Rows from block 3 of a small CTC audio transcriber, named by matrix and row number. Rows with one number belong to one neuron. Each number is 128 + 32 x the weight over its row's rms, rounded and kept within 0 to 255. All counts start at 0. Numbers have three digits each.
After each neuron's rows are labels from the 100 clips, of 14976, where the neuron reaches its highest value: "responds to" is what is common among them. Only what is clearly more common there than usual is listed. The data: short read English sentences (LibriTTS-R).
# fc1: second MLP up (model.blocks.3.mlp.fc1.weight, 768x256), inputs 0-127
# fc2: second MLP down (model.blocks.3.mlp.fc2.weight, 256x768, transposed), outputs 0-127

fc1.260:110110103095111111186133174056142110141104124128116132168152136111143098126194195080168114172098132124155142073174198127112099171130176082147121172067117172098166157149104141145115154092167096180177138114108111129160160136106115110148131081133123123108179108093160124125116217105098169137146096151095219122065168069076126201129123152050141163149128079107143137143138123141156144147105
fc2.260:164112135106095217144089105088128138114156177120097154142082127148114155089178110075141197074096118089122170166165108152124110097106098148124099126125138138122053158153141148117174121156109156093118100110119103101086081188165182182162165190079110075158109126070149220146172198121031189155158135084136122137135055133118113118136111115095105150172127132159074113110136136136115184160099
responds to: the word "to"

fc1.552:125127125225114104137101136125148144129179218152155149154101169150186125125121141052140149191127117151139132115098130116125087193141115136169089121109187091134117144132109070137092115141217121156127147128107186109075144120075061158138101158176140084115158097094151164131088122122139105148101098121149167155152184157173107096137076140123123097116143091116097134147116152078134135120141
fc2.552:132101140100152109133191153127138140062174159210111068149146177163155130164118173157126094099167094113153158121113125052140105172159155158085099055171111170181155161128130137140118113134136123141170121132151049145126134160180116103130112099044210145126124145113132094153167128139126070126121135146091069086111173156135178124111154145146128103141085157148058121120124170133089130118083
responds to: the word "i"

fc1.331:218142086137098167166044125139116111122141193120122132097138110104112134094110104163158131108122137149116086146151121174181165059156089149151120138191149121164139151080178147182095135111125151122131104120136163147098107133088138058112174105106052127126139114159091143128134156107170161147133117132119133074171180140072183146165172119094147107123096055123111102104098147090179115090110
fc2.331:102126137151213134101166058106132122130124161115134136104119134063137108140155104230131136092143135131105100133136165096137115132080113116167147124132121123153130153156155126110115036118143139104116106116085201139115188168166155116158184123164178066137078110131075135170141169113073175143094118117149089090056175103238127090164136096123113119137115081156098126129117152125133191127116
responds to: the word "to"

fc1.652:147185107133181137132058111137117156054145162111134125177109137102161102074132134185173138144075150111111146147158107060144131168125131137160180132126123131130144128128141170183108150136144194113135096132150119124149087140114109122075112163177071193116153130130084114148107151162090160089150145056108137094083191107136138173097116151128093120127110109193123109123099119118153180118116
fc2.652:064174088143179085141130127165152133129133125126065114109155111158145181158066144128095123156085174143195159160150060085130068118206108149110102111120126158110139165156107161151112198108147164122180127170082181104132138132174142155092111130169141136107106114156102164127113166112146127118183099086092100122091135152133113126130128113171142116152148122122048163055115135101159119103122
responds to: the word "my"

fc1.570:064126168104130141083201091152147129115043096124100124149178193123093107122154144122067113104187098178144145132090098114147060124118143094103142132130124145098132148117088135148118128121166131170101138120150115114143127128114135061118101147090127224081137109189173136076074120139084115143168128108147133138108171086119133156081155114104116154076092112128179112165118110140155105130170
fc2.570:132151134086101053135106120175126124158118114170170163159166134118151084118063141095131136137157086111069181105088110123103135085171179130120056121141114125147142094134146108144107141095158109144132110127155132154148154192118157145141112115149188119156152168110113131076162148122161095127137157129168085109160072106176131130089069096152097148178134058156089098146124047152102120143180
responds to: the word "we"

fc1.28:161084186175153125093107131117149122106154118155150141165139112147078148160163134205159156129135124154094129135131100150103090091078102073141071152149126140050059136111131131164129133175207099102137156166150132129134134169103140148126116126127149123137133136072143098127188120157181023143129083128134127055134115158158109168093088099190145129105124119123122118160123093123108175088097
fc2.28:154128084152140129114069156137136150115161152079131131109127120097163128142126186160189117172169069149178114112108132074204087109113145135166111116104114105123101121142169172171097115101120122167093147117102120125192168170125094129106080073118117135117104101086114141160190076219153097115119179121115160106140052175189139062137077058118122148117148128127126191115122110133119178091138
responds to: the word "we"

fc1.554:082161123192168111133141160150201107102134176142151112129114156143124097139163127132137124175111147095111117085078091137100076131100173061126138168101114161146127145137127140151109153156063200160127113182084177109095134084115161138082119085135169080097091159139072129128090191156118088124137173177109146180159086119147113163135143161185118112142116156131119161122086094144100174173101
fc2.554:140091123164169182088166133115162126138118039141105118103127164120117151179116121123148134153169067098123139144065129073166162168129118106087102102146123111150118139092087086157174067150176129120141156159158120141090143131083107153118069071126124187076148160100128227176085131159154150126106124124108136063127136148119074141118107152064133086123128133184082103092163154198116128107114
responds to: the word "was"; the word "not"; the word "that"

fc1.529:130165134113103163135139152114091128146173147112149141165117117027124124126172116118229075154100130156111137103085058131113137094096116138140157081152148185196121127132149111141135114095077102134149138124123136193125143144161225083192099092103209154109113094139101083103117144120143084114123135154105152112128125125177033098215150105090190116160112161097118137142190111107137134172134
fc2.529:190094091101207143072185109092168122126114130142180128182143156121111091163145136157146101188168070131104136173118142161135098130103137182155081114176117135137138077166117099079153119130150170064168122161118048092105165114084115137132102108127135131143153148138098120159141124090161187161138156158155155095128070108163098137106125068098169097157131107128117151171160152097142157156156
responds to: the word "you"

fc1.738:103140148116127099186174148139213146150144110078121099160129174144111118149153172127078144108078100214170140138077164120144070147126128111173109121074090152128098105148148117132142084092119113160148176116152102184129119201135131176166078126085086113114150098148084165164072126102114108083208125089122140125138138100137136140171067069082120123049146125123143104092111161115109121172095
fc2.738:125120103153168103184065060075085139143119077147043161127140111079095181110116085092124140130088108074156088160132162136163134118115154150100116099115133140148100115081164123199172151103057085146172044125120177083107115198118153158142179147161149123182126140159091109073133130183072163102089078139116133087151136151131120143098100134111095107106101098109133151133113115156135099125125
responds to: the word "to"

fc1.632:120150186105091145110117114181090132136158081107187109169091201114098073128118152177071122117110112207116081155113096073088125131153138107147143118058128122139104167117191102124096131091151130147110189105118137127076139117096145116136134162121144115165179118134145132035085149145133078205117126131104123165160114161160105089083153086119074138149117091175107200154091232129141066138153
fc2.632:105113155160100127177062221152109154098071113150054145090180104118216140119162132118121118125143194051116153099103118153184140150122144160066131164147108097131121086121136075131111138154092107150092087127134132097124142176157169126042121106133135133116075136119140146158157090099120124173155142108127156089132157108063153129144091143130141158135172170129128120144122091141140150139059
responds to: the word "we"

fc1.197:152117175184150152121093144094184136133126149099092148155130130099119169116112149080145133131140140106107150085069094119159115158078135103164139140072103126146186142152156109129189162108115120126139147127041162151129123123118113102191159092134135093118118121169116130099176099166142133132114125101146172131146111123096158142093138171194111096089215143152082101125050090122113058118160
fc2.197:113125170107113150092165111086136159120084143104103129149151114130120153127070158119142108139112129079149110056095117107117151205162069165131145094123184103162130132169145184092111131102116138132062147146130128139115062097109102123124203038139121128142156165175093176143101097138159172143130168091148139151082128150157124059114177082162133150110080130098103159167162163118090158165117
responds to: the word "the"

fc1.289:122095116173150130116147107087126186076187127101113154163091212094166129134114179156146121131107087183172158117116114130144210128152127055121079114087112155146119117143133164175130118107135155202124123077149107098118029164138138114125151129113163113130093079135085202133102150104113125101190084103104146196137158142163158140098115116088187103141130095139183139174162154146105119123171
fc2.289:107115110165129128171113115150134200122135134133095138075158105128103061101087150095150134135136151097121106100123117140143129152130168174095148083108128134146100144099168083160128142062161075135205115124090144140127156162168122106164150068188187141154118040066094123137145101138090142126132125081141115074131119071065100106088143156164100162123131076079134126138019169204128136175108
responds to: the word "to"

fc1.129:187144097157129151139126126112120190132084158150076094135186139135090157141132128108147187126146111144112154114097165196083139131105147148150161106115209096150142143109164123081129150102112140060114143168180142101106134117151119097081123076128114076165098124127077138144148106132098120163166167190153143089153121123094127158097152118137179148154087098158102149113169166130162136108163
fc2.129:097072084041128163115182146134143147140141173113177097147115065152128062119122131153093104153146143159092074194118123075082135094141120176150165070167105143103173113147126114117158130022119118148196136141131083126061113090100099171134124131146172157154156091156147119133141163143104164084114195073147134150157156098137132139148137104153101167081105095101171195114112069113183147099076
responds to: the word "my"

fc1.118:098095177181169147118188139124198170154176155095107121140148119136112112146161114180103144114180101154093143163110098113134132103128117147126114110105106090109124156076140071143129148141166157157150096084141101093167091164085103165136156101181165132131155095085100122106095103148148214182117153135148115109087162079146127096089080113161090093101115181171138136144173073101110169155166
fc2.118:129175114185155079116053177143105152135104132096111147156156152079126131126166108177129159184162092151167106165098083128148117119148164140080196128142138113162108149177144117130089140115156098194111154138131163133110105045192142143098047126113197070099055068108119104156113129136114073124144075075096078079158081163114141158117153115120108152094184148094155135131070139156115123113133
responds to: the word "you"; the word "he"; the word "was"

fc1.517:134138099132098101119125161113141131181149112095180131153138114155139153088132168211151095182171055111062057159173079126170151151082071106088140081140135163095069138119126124057174145146104122095183113137196172171106100132126136165118093139112104161105083132094126142161154138159138124070102096132113140158190136140148090149156124113130166142197137121139104172161115163136124143144072
fc2.517:121121110099092119167123053167088168122100151098137118158111091138176155196102098100131120173132134092138087103119135155134150127040136108158148212115129080097078141182120137167183162063150164096131184153066103152114120132126072173128088146132080157112128145116154118151144113157121098195118131166131144086147123156064086083068084152120130145096136085145151137135138125168143223162146
responds to: the word "i"

fc1.41:123144143160041077123069138066158199155088106077162101056078143131142152180101087131128106125130131158140132124157107085147134151100148157155151093141166108108169154158111153147124137103138101096134115103114180095121117120097158163140172154093142112091115148148150145096110114173108159196083137132133139096182170110144153121122154136071104111154114076151056169089161170135142132144110
fc2.41:110122094127133133105138155185114105129133121076129107110097154107109126165070146180207129167159085133069122118192155161107072174122117125092101175171091141082133132126129123141150146132129138122125163124166121133117094144119144178111141114092131098188114142172139143185164119167080149113136139104160163155155081197112132156172134107102086206116172140103113064090201156102083063129117
responds to: the word "i"

fc1.66:141098109115134163130168102092125190093153109146098169127118194132131180112138114180127131111127102149065172087107104179168162145111149107159113146108190137144042127094125160113114142128136089133144101087147074099094123135164108094172175087125142151136148105125181102055165133105102129131163109150167073047134115134160086100125140104157103115155158087138055082165104177143151039141158
fc2.66:139103143098087095071158084087114148066184124088126167112146125114124122218120131094086181115126164114123134121102047100095103132166086143159059092106139088185110125102135136126100109072180094131119150137160122112140095164107103129178124119099197140139094130091132175136120107110157136123109123079132132128136130070149199148174114077127103141133102107141137169122159128111132164144143
responds to: the word "was"

fc1.630:137122132089176145130101118119172122127113119090165139104188123200165106128144138171142101162131161160084166140074108146163073155154122103080157072064128154147124129178158091121083155123138145105120059124123151102108113143126142119118152102142184161133110147103069138095106150202129154184121110080120110104091117171125085139107150123102054187109135102092092132160122163127168057134094
fc2.630:104189151127148074164147154129099121175169138162133122147076138120120106073092107122135148106137114114145121119098083134182150167179117107145137166156136184148083173137140083131124112109131116154134085126095097157080075144087108144130062156072097109167143166152109147127123166095109096142088115092130177188096153090118162122158091086160181073120154065093120101152103024101045117167095
responds to: the word "you"

fc1.518:106146076102121125162131101129223131177113113130077109105131125110078132141147105102128138159144135140126176135128086162070115149099151103097113100186060101135142144092126117144134082136132155129086128122140115133112110117109144136150150148190089142093050139134098061077090110135109142175089162142098122135153145167155164107165143098102152123190157148098159087171136180162118018115155
fc2.518:094132115110188090069080115128101150148120166099061122103158119147084132124124113172133095115149105099136121173119138147027104095178108156188150098123118156175171082119072163154111152119086155159104040182141169121104098128059180117056147161147109160145139158136153122147145148238088147130121171124115135073125101158145092091116083145121100093122130123106139101139143160107061122139074
responds to: the word "he"

fc1.708:158091087147090121147150163137106120107092135125159113156128084124085080159152090089114187105117165166100144089093128114123116161175160092123131099146169114165106118098149164180124103193127141170145150167157081210118087099134144107128066147157101101115136145112099126137126135163141091141133123130135078133173097137135189121139104108099084102138157148124099115165113049147102128150106
fc2.708:127088095048137162074116153085148114070175156157103103100110149178173152089139106088064108111156136094139160120145150054120128228141152184101137090138122095132164122168100145153166177157070133091151110149178086107086079104055175138135176087142175156162114163168128174156090128132082094109119199143136141087145087171143091147111157147097141169123124137121120140143075114129117093112067
responds to: the word "not"

fc1.479:105091093131226146139131129135121077136143161110140144147063094194119120148077104116135181173152143110105121173100052105130103127143154126116147117144126172132123120118152152113131153114069113133159101115112108131130125068140154107173080139108123161145141158098099150170103167089157111073087108149070149135130100124185124121126094160181134142181103170134114142106112097065120147163188
fc2.479:147163165098113131096109155119132150111157159177153123127092140166148100148122104182113110117110133123089141175106124097126139205197135110122140101172160117098167093156175153134087173146167164115177093123162088127142116071162134149089105087142145119173145109102093153184095109159166178123068110165154143084161140152113056114126048116094139135145181056129120133136128093191114115094113
responds to: the word "not"

fc1.81:098093070135138149129132077156056101139087153182101107168100148117156110080181165191128157145160120085066164146174125092153111175059085104142145176155160108080162139082123127147111100080132123107089134167161098127137124080139052134146167121171093165062166152158183080131156103081147090104160118136109097138060134157133083101166139099114084116179117120132104161136112076125107143136130
fc2.81:153132139175132173117117149053135108109103144105126138093143144125144210133106075079086139165116131136170171101107085157133152116087172130079185115139090099130101120139106086104140145120162178128125139152093122106135152129152169153096121133176115110114078105170109140106116120185142105157116097112133062120136118140156156145168163167117126113139143147127188134075138161024109104167115
responds to: the word "you"

fc1.627:140128123134096122168123153088094179103113143166138156139075043185110142164133178120108167128112138144119155100097171108079128101060120132104110119136126169091146088096122153153139092096165155103071085149187159102109159163134140113100090062070166147054142128145189135133107093157166149107167195085114093105104140195150136116087136125132160125120126143117085071143171150161171115156127
fc2.627:117154080096135154072138159135149189133148150147099155128088153145081147139071193233125162097126107100134117109143130079109121168070127107101103148172108039122129109157126147113123092089124134136116103137119186155160100093137133157123099102107113051116088087132151147152170115152136056132097079104099106094154118113175104169125119180097109104138148186137146162136122133144166106121150
responds to: the word "the"

fc1.763:115166120162213126113138135127161140090158121094064162065129154149154132104153129203094101111149136132124150140138147133080140114078225142093102186121076123111159118138128141072158139140100203152124150156175099135173153070140153192121107060167136077102142122151162149181122113190184130118102140101137174122148153154149147126074125125107134154114105065167090173091067112130137120158101
fc2.763:077224192126141148127166157138119123107162117119079115105145118089147105159161100158137142180157105121146151128116101185136203124106162153076131119067128129151163179153105153106116158136198086144060084109111145139134057128104143098082156145147172087179125109164090128162064108149129105110117182144178115080099159151148211155144147082185131155119079133174151087108087175092168073142167
responds to: the word "the"

fc1.614:100154100129177142143101145114141115090140105155173106135146117103154187118116105170096114149184100159110195111131080065127064070131099086103112146093116111130087130116137144096156117178116113154100148089135112134160082120133162144174102180131149117153139117136112092083121156103145116151065142134132136146114080074134138095142109151050104164102157065135102111143136107109113085094133
fc2.614:174150148128097132120157116128084138151101122105080121098158159083124111182095064055154097138100123097101174105093148154132099081096133097136112149132149082125174109157118128139116095089126162122117194141127112136127184154126127108090160043162164134150125142143128154201122052122204129101146172062093121169136183187149144116139155104146183115128118113110128162168133192099098151156127
responds to: the word "not"

fc1.31:100134111164109132168159202145189121085107078096143189084111155104105069179117146108117105141143137172143140165132136106165139119157126117164119135149151105153157121166154203053164157069176151139143081098160118091110133119123092109118147150110099166166117054138135146124164141135147155169144157132138139192084166157095157115160152128090128140133102167162026130179139124108068135155105
fc2.31:135132085108123077165107178159053116120182165139118144112141155128114112098137174198142131163147118099096094115122071132145089160129088164177147132134078166114071103084159133169143086167139131082154094102083173126165066169163174125102098167220103174114104091159077128073161069162143140135122121132091091105090073175171153144127123186147120125118092141163144173145132160108124114126107
responds to: the word "he"

fc1.417:094183111167138128107089088206137155157130114142129140140121117134115150073213107133151113069208106108123095170081080150126117139128142160087096194114120125156152108128163160125130092122116136119119135170161103158119176129126137140124130174114086121118133093165145097137163127164065146131187099164086161182186117175108166101132073046128081122137129139078048122192148213148142112104105
fc2.417:124127147170116113108089104128083111119103115151165161187140123132165125098152133103097113163169143072134117128137152182184184143145121096101198098118149159104112116144134120115143159139127131095101100123120176120081071168174084130111105076117161072142105084060204116121173135042148123114067103130158087145176104075113110109133146081123116094139124144085093170140131167224110139087178
responds to: the word "had"; the word "have"

fc1.334:109179142159116110139096130097098138078155139126158115120120094155154108176159158164130136148071147092133141170170088107134120144129148143161206139126156103091105127149206087180109045111126174132134104119142160127142148172117092164095155105179137160145112116125096188105132097179142095087128096114119108110101175122157152086113157108124167185085103135187063132116117130155123073177147
fc2.334:081128093153129125078151118120134106085098127126060195127101144184135156148151106113130158166058151113214235141072101104099063130161132081134135114111136151164139113195103149177140111154119113140117112162114179072141139121141138128132103074184146149084127138122136083135108125124181124060154101129100088133152135115091147090121106098116176097070152181134113127089122114096155149142179
responds to: the word "my"

fc1.90:083144111204143151149130150143115180089137099130167126173082149142139130153110059130127096174086183080157131105057140157133138140120065103138164073171110066114170097155148175120150148120157072145103180168140109102114103079144170130097126160084161134121128186179162128129164138143082151174142112165120063143129128073120172113080183169137113127091100117099129142125113185122134090123159
fc2.90:119148097099117057131093148074172088089146112124097154165168124146148107144146089141150145129074117163058128122140092118195114074080175175052141133132140111112140129131168133077095109139165112199148148129139173097149140143114142145157157120131160150161055069090103129182120137135146111115143136143136113117090173126122137140175154037126122083114154103078164154086135139066115168140134
responds to: the word "was"

fc1.357:131169145114130095131069098133116124172162164189171136118107131128056121098168143143089207088163139112135180139143116121143096164116123107188113088144062132200086117132164139153140139144176148181087136142135084112107130080112104101083078162121128091143163077146126129165168141116114132101118149155125099029117090050149097174192147085138170129146156137128102090126140084184138129172089
fc2.357:093144122142101119113103101166118122074180152101122148182080203132118141155152142114122096093132132190110125145173124097105138084119079091151070145120102159138196185142129128031120058138114079139086117121119090158126076164150109061098136141147120162149133178123073177170163087153135107130109130143147146192071140141137163129099163108132124132141099168142141135114130176135114126122107
responds to: the word "was"

fc1.767:132084108116240093165108147147178156121112124150131114086204083158132097151092155130118189128183152097146169094130115097079159139161104133144121133161155113154128119066099140133144077126121108135098169137105152129123118120101110200096115100156153081161122150104120109149074107093137144081120068156145086119127105099107150156217156125098141158153087091130114088077043103075086121160171
fc2.767:111100128157109159155144093150150090114142162102107127100129165094119109151124098150196127093156069110059165130109144072143107111188086078147151141110131207161154154093103111094123087092062152166103115197171140109126159114093126166106132111114055122102139127141086103082129157142115110165164116121110132130172160177197116095111125104118136150076153092137121145100182146147142154157097
responds to: the word "he"

fc1.21:128112158172072121169118086117039147127188126141105146168189140156072178064148147119155118135159132154125110127137102141157064125161124090128077126171101159176110123172067133169148152146095112131156117122052091145175122123141113121134135158117112178144178087105119108082150133101152134153145096162112122110142146086142108144117146138141087145108113124134159129090089123171148164201030
fc2.21:104138135129117147207134179117084070112160136148175129112133184129143153151152129134116139116082146084083108162129118178130132143094118161096126144112147105127120112198138148183104139139077081131144105111138125079106175084084115136182145126116124163129108184132121097097071137091163128155088141106113183161094115157075070135119141219158104088177122137147111153141123131140111096130056
responds to: the word "not"

fc1.432:125100166091055150137111183182176194146177148146144162122146091092118069095149138130126088084155129134120092062152128121165125124157115069136077184111148145140174146148120153081077121134125113180081111120137123076103072143141156090094177126143180088111150134126086098152093060140134161105154109130074169099151097152136104088131115143124107083187108078170121114129128111085098081096148
fc2.432:160143122166069123119136155116140168117111119129087176113108171129120092148188143071068096163088164183171131151073125136138133143123113109167153084105086112108130170060160177118154101134138076120155173098130121169124142131078131161130065088177134159148087081129133089149095133118131150169086203080166095104177182107131132112162108104135116203138075110110199123184092128124101160131111
responds to: the word "to"

fc1.676:112149151174100089169180085125127050098143143133099139086140137121060102173109146135156162148084097162086146123130091174143141156154098095107101106088116215094146139193094191153139142087123112131106102080146102181163130160111138115115111102145149088160098106126089078101159121134126122215126103119104089140162087104159118104086152156117113166176200126154124118087109098169122097058128
fc2.676:165150159151139090140169168123156174109101137125148161087083110088130061137139096081185104172133092171142132142152084123090120097108070155088137102086193158126111175068157185149186138137081070168126170158199106163119134089110132133107130130106146112152131147126113082137177098137079168172117097137093132111158141121121154113054124081200091102120147154134100106105080117164091110089077
responds to: the word "he"

fc1.338:103148100158130116136121124094138132114084090125100077144141142099161160131130185125094200110092109129137157153122079080106117097244171160143153090133084139122106130148137144179163093122174146129103125065116167051112168184105168099148116055109158166129168115117104120133062195114134138128135103149147073115106036131131178148146119173054094101129100163103211122159082080111181128082103
fc2.338:161115154160058122217119182115143141087110109123162130201132119097106169099191206084086124103144126119107135135139114146123192139159150104160089134146103099148151068110123112162124147133121057135113120108124150061072119137125119125167122163125152138115153141145078179095132214141084104152185108126179131092105133137151076130183091111099082101105172134115143053132186127150184130106160
responds to: the word "you"; the word "was"

fc1.558:036100127118075122135164137161105152125191132127139145074111152185097132082089159161134216035164135150109123140058094089115086102163148165122134080126149182113109173141104158177094117113113145173148149068143141125154136050126089125105133156130099098128140132127104136147077100096122183125155061186157148147103125100111130093175142167152113057092153139098158134142130131158114094167131
fc2.558:119139126157146098083066112120131127181083140117103167101162130166197101140123089173141118153107137149133108151112107125166127137143190157132087159084073107152133083138097129087156133108171130221104139172151122132057148170078091137108159140096104121097095136166107159152156138112149078090141155143121116110034125119186125151158192096136142091125144142066172094133128208172172152178096
responds to: the word "the"

fc1.589:094110086108171140123096169148129116171146072084117136128111175107150150118132112172140149114111144167166102147144097076100125195102090129062125163140123137140133114112166103087115062080129183099139155106169133154182094128132156113134120123142158097112145154188172160149148128145109143138142063085089177152204149136110144155126147115133128085119117079070187093132072160088127116127063
fc2.589:154129123128124101184155081160139203123069080139108071101105129102116102162201120179097175101153129106152139151116196115188153088154106153140157077126078161169176124134162152116057095113064136153126097139160150139124088168138089136115194094165144083158148107092101117068125151146052141146145143167164096102168164101080128107162097138126103146148066147151112131150183122117107089107130
responds to: the word "the"

fc1.752:074058141138122201116163145154160146150106115080099127110163184155156124085156131155130123141097138149117125085064113112137159101098089149098130134149118105169100115149179134148097114098140117141046096148131103086154169139069141193116083103124152109106166152164160065150139128132167088101146161106111096072152105135072153169087105137163110173105112137164104148124163166162121142087086
fc2.752:067112110118103120164147147079127115138109111075137146121130115173138153081106101133133113079125159122138153093105104135099151199115127175109130131093205173172103195084038109075117113114124133187126146096102058033113187153056152077175149149133138141118122112121103136110097149134155099197160189079137156126119134101138143156103108180150090127124129138169148118147117178089156134119143
responds to: the word "was"

fc1.714:157137131115119149158165137172065188140136096092134110183144158127103157068160153151090102135117124139126151194115127123192173112119133046071128122102117117170148130118131090151112112137115082113142095056154065114150149175157163078136059142116115129133171158132052080130140140153105131140176113131147133096173101123144128152153114222083069161156124129118152166118132117139152079103132
fc2.714:111109153154149106163118132118135163124167197163128122156154142096144101135088128155157183134112105113108146112159146140110142115078101159108111168150080154096131130110153130091158069166140082119049161107164158058124142135128154140122171100146100148115149139154113114080151146138078098152125127143113086131120133103126110123058071092142142105137174124156111080150166120108154123201150
responds to: the word "he"

fc1.398:116179082189143161145118093125130105122159109162149091175116077075152098143114095126064146125148103073152161109136130141162088119161136092178132129138092105118118134139117132061179153031121093114155104145118125033125102120142134052120128126135039117147143135182128162145105116176083103141126122116116152084132155114108113123119136142093088110113124154049115120119121151153118151126135
fc2.398:112109074133170110145114188151086128080164120158098127190155098161088074102139150083094122150141089108123138116169123091091151111164149157147135112122059129135100119139130153191158102190137123127151137133094137119158102107128176109087167153107106089117146115120122127129101090182130101133141131109096111142163139116165067151154209142131091113060082071186089208112116102129206120152102
responds to: the word "my"

fc1.254:070124129098126141099145156153136148159216102176182117096151166086120086149103147141143156070102145163119180096125114128130099133189075072158116112147141100128142137078184145110106076133126106199144177156139118143106069110124100139099085091083135155155159147139185140100118108141070092134127160143175129062126113058185080105157119126131179183159139152086076150118121082137119173125115
fc2.254:169110158094158086113089073112091142075092116157125155130105146121105117128121132129119142187103113167089117097121102152169152163100072142100084113161178100220102145142146058116161170152172140144141100137103172147090103150151088109124135095098164121161121118116082138157174093110142120173111204154156134136192095116141168149106135128097156123141094170120156137071186128081042096143139
responds to: the word "was"

fc1.47:106127083095147128136186089141167150178092152127081210137154063078099116165076165161107140140150148079097176132129137124197144142057132103179107108145122172067075189129112116120104202164101131169142127120079099130118127117143152121125119134173094125106156117090159133131101113141122158063093130086130141015195118108127107082094147135181093158090107137119058051156107185162176092138110
fc2.47:120128155165107077137199091085156108106157172090151102143129099117076134153048133143080153155151192130176124101113122120123118100176111118155075152113122099152124129069138109146113174069069110129115134130120149166145150136138099080108133162102136154143196191136092141114106114151138098142134112083138133122137157059153165169120148067037108151055048108149041157112122148145159111059153
responds to: the word "not"

fc1.730:124187088158083084182202084151098201117125124084121140139120206148087181162043115143118128105120104124103152161092115082115108127175115157141158098145105073092127132154129085182119090095175160153101147167107116128104168149163100093148113096137097200111134090145112112170111147144100151164128145127089085092141100126121136108116079134118094095132186111111182145118069157221134157116126
fc2.730:090169129169168049055102157146129113089070188151189170111142133109110116132126107140085145068131141173119128149156064113170126108127129114113112116132086152142176149148100160121149139114112105106119101127136110098082169107081202174150123096102144075116106185086074118113137207147153184208083115174131101161152106163160122160169139131089068121092141170131105119152131130106116113087142
responds to: the word "was"

fc1.75:160096155145164092167155096114174120127147152106134144101070139129037168108165177142070116107129154072102136156154134127111092166125134114191161064088103142116101110134165113135157102141081099048104108079177097115167103213129112134137127140134138197101168127160082210178105105119103150176145184091152162139125158124127143176123150159169125118123041100135097153185081182113161084086105
fc2.75:082165082101131150168140130181105146158117094118132096131153114169157078153153102133139100104127137126188145097132127119125140106085134158092097102139112124104058151109154099156100116136128174155135094173124165074107126117141110083130143106090145110086157131179077143093120100138136158089166120133120100115144143129078134110067152084110128124109163151111105083134161076103079085113077
responds to: the word "you"

fc1.279:124092140128093130180125175148151089107109100098128093118090114101144103111105122171171133126130150169174154116119136144142140129103095114123153113128160148189161124087124168136119138082165108116121084131145140121157137150159118152125117123155127156161122158084122125183141089161093122116164100183156111151115115145099099106171099111075057112189072141045124156138127169138078076138110
fc2.279:138196176115160114146135140162100093106169168109120151128105111096088126114143062159111144074143129087135123113143107183094159161127137185150157100112094138188147084067097208129174091155181116119177153108184154106088065170146137151112126145165113128124167102154138145136150109155123191135182089119085111079116057145118177083175176096122135160108181134106109141113142197174087138113106
responds to: the word "he"

fc1.622:126135096125147148172149134096143105123122127104097114156145119117111128106153123084153097116078140156089187063034125094166101130085112152128194177128135178114128083152147143129135093144093103151163147161154171094111162149154146079136127104075158149148116058144127192078074138112119169100121117043071150126178156137128128187136087074164164150092106118142067149129160141167138116162100
fc2.622:108079101131158150212142087124098161137126120126153087108101150104106068101145171140096137086076146126064096121200115108148111135115162154125124175125135093064143089137100089161149064149099116051132103107138137117107060158136169178153147041128154101110157101145126155105132133147128138109124148157106104118093085151067152177158092167038130166109124106168120130105112114189119145212168
responds to: the word "to"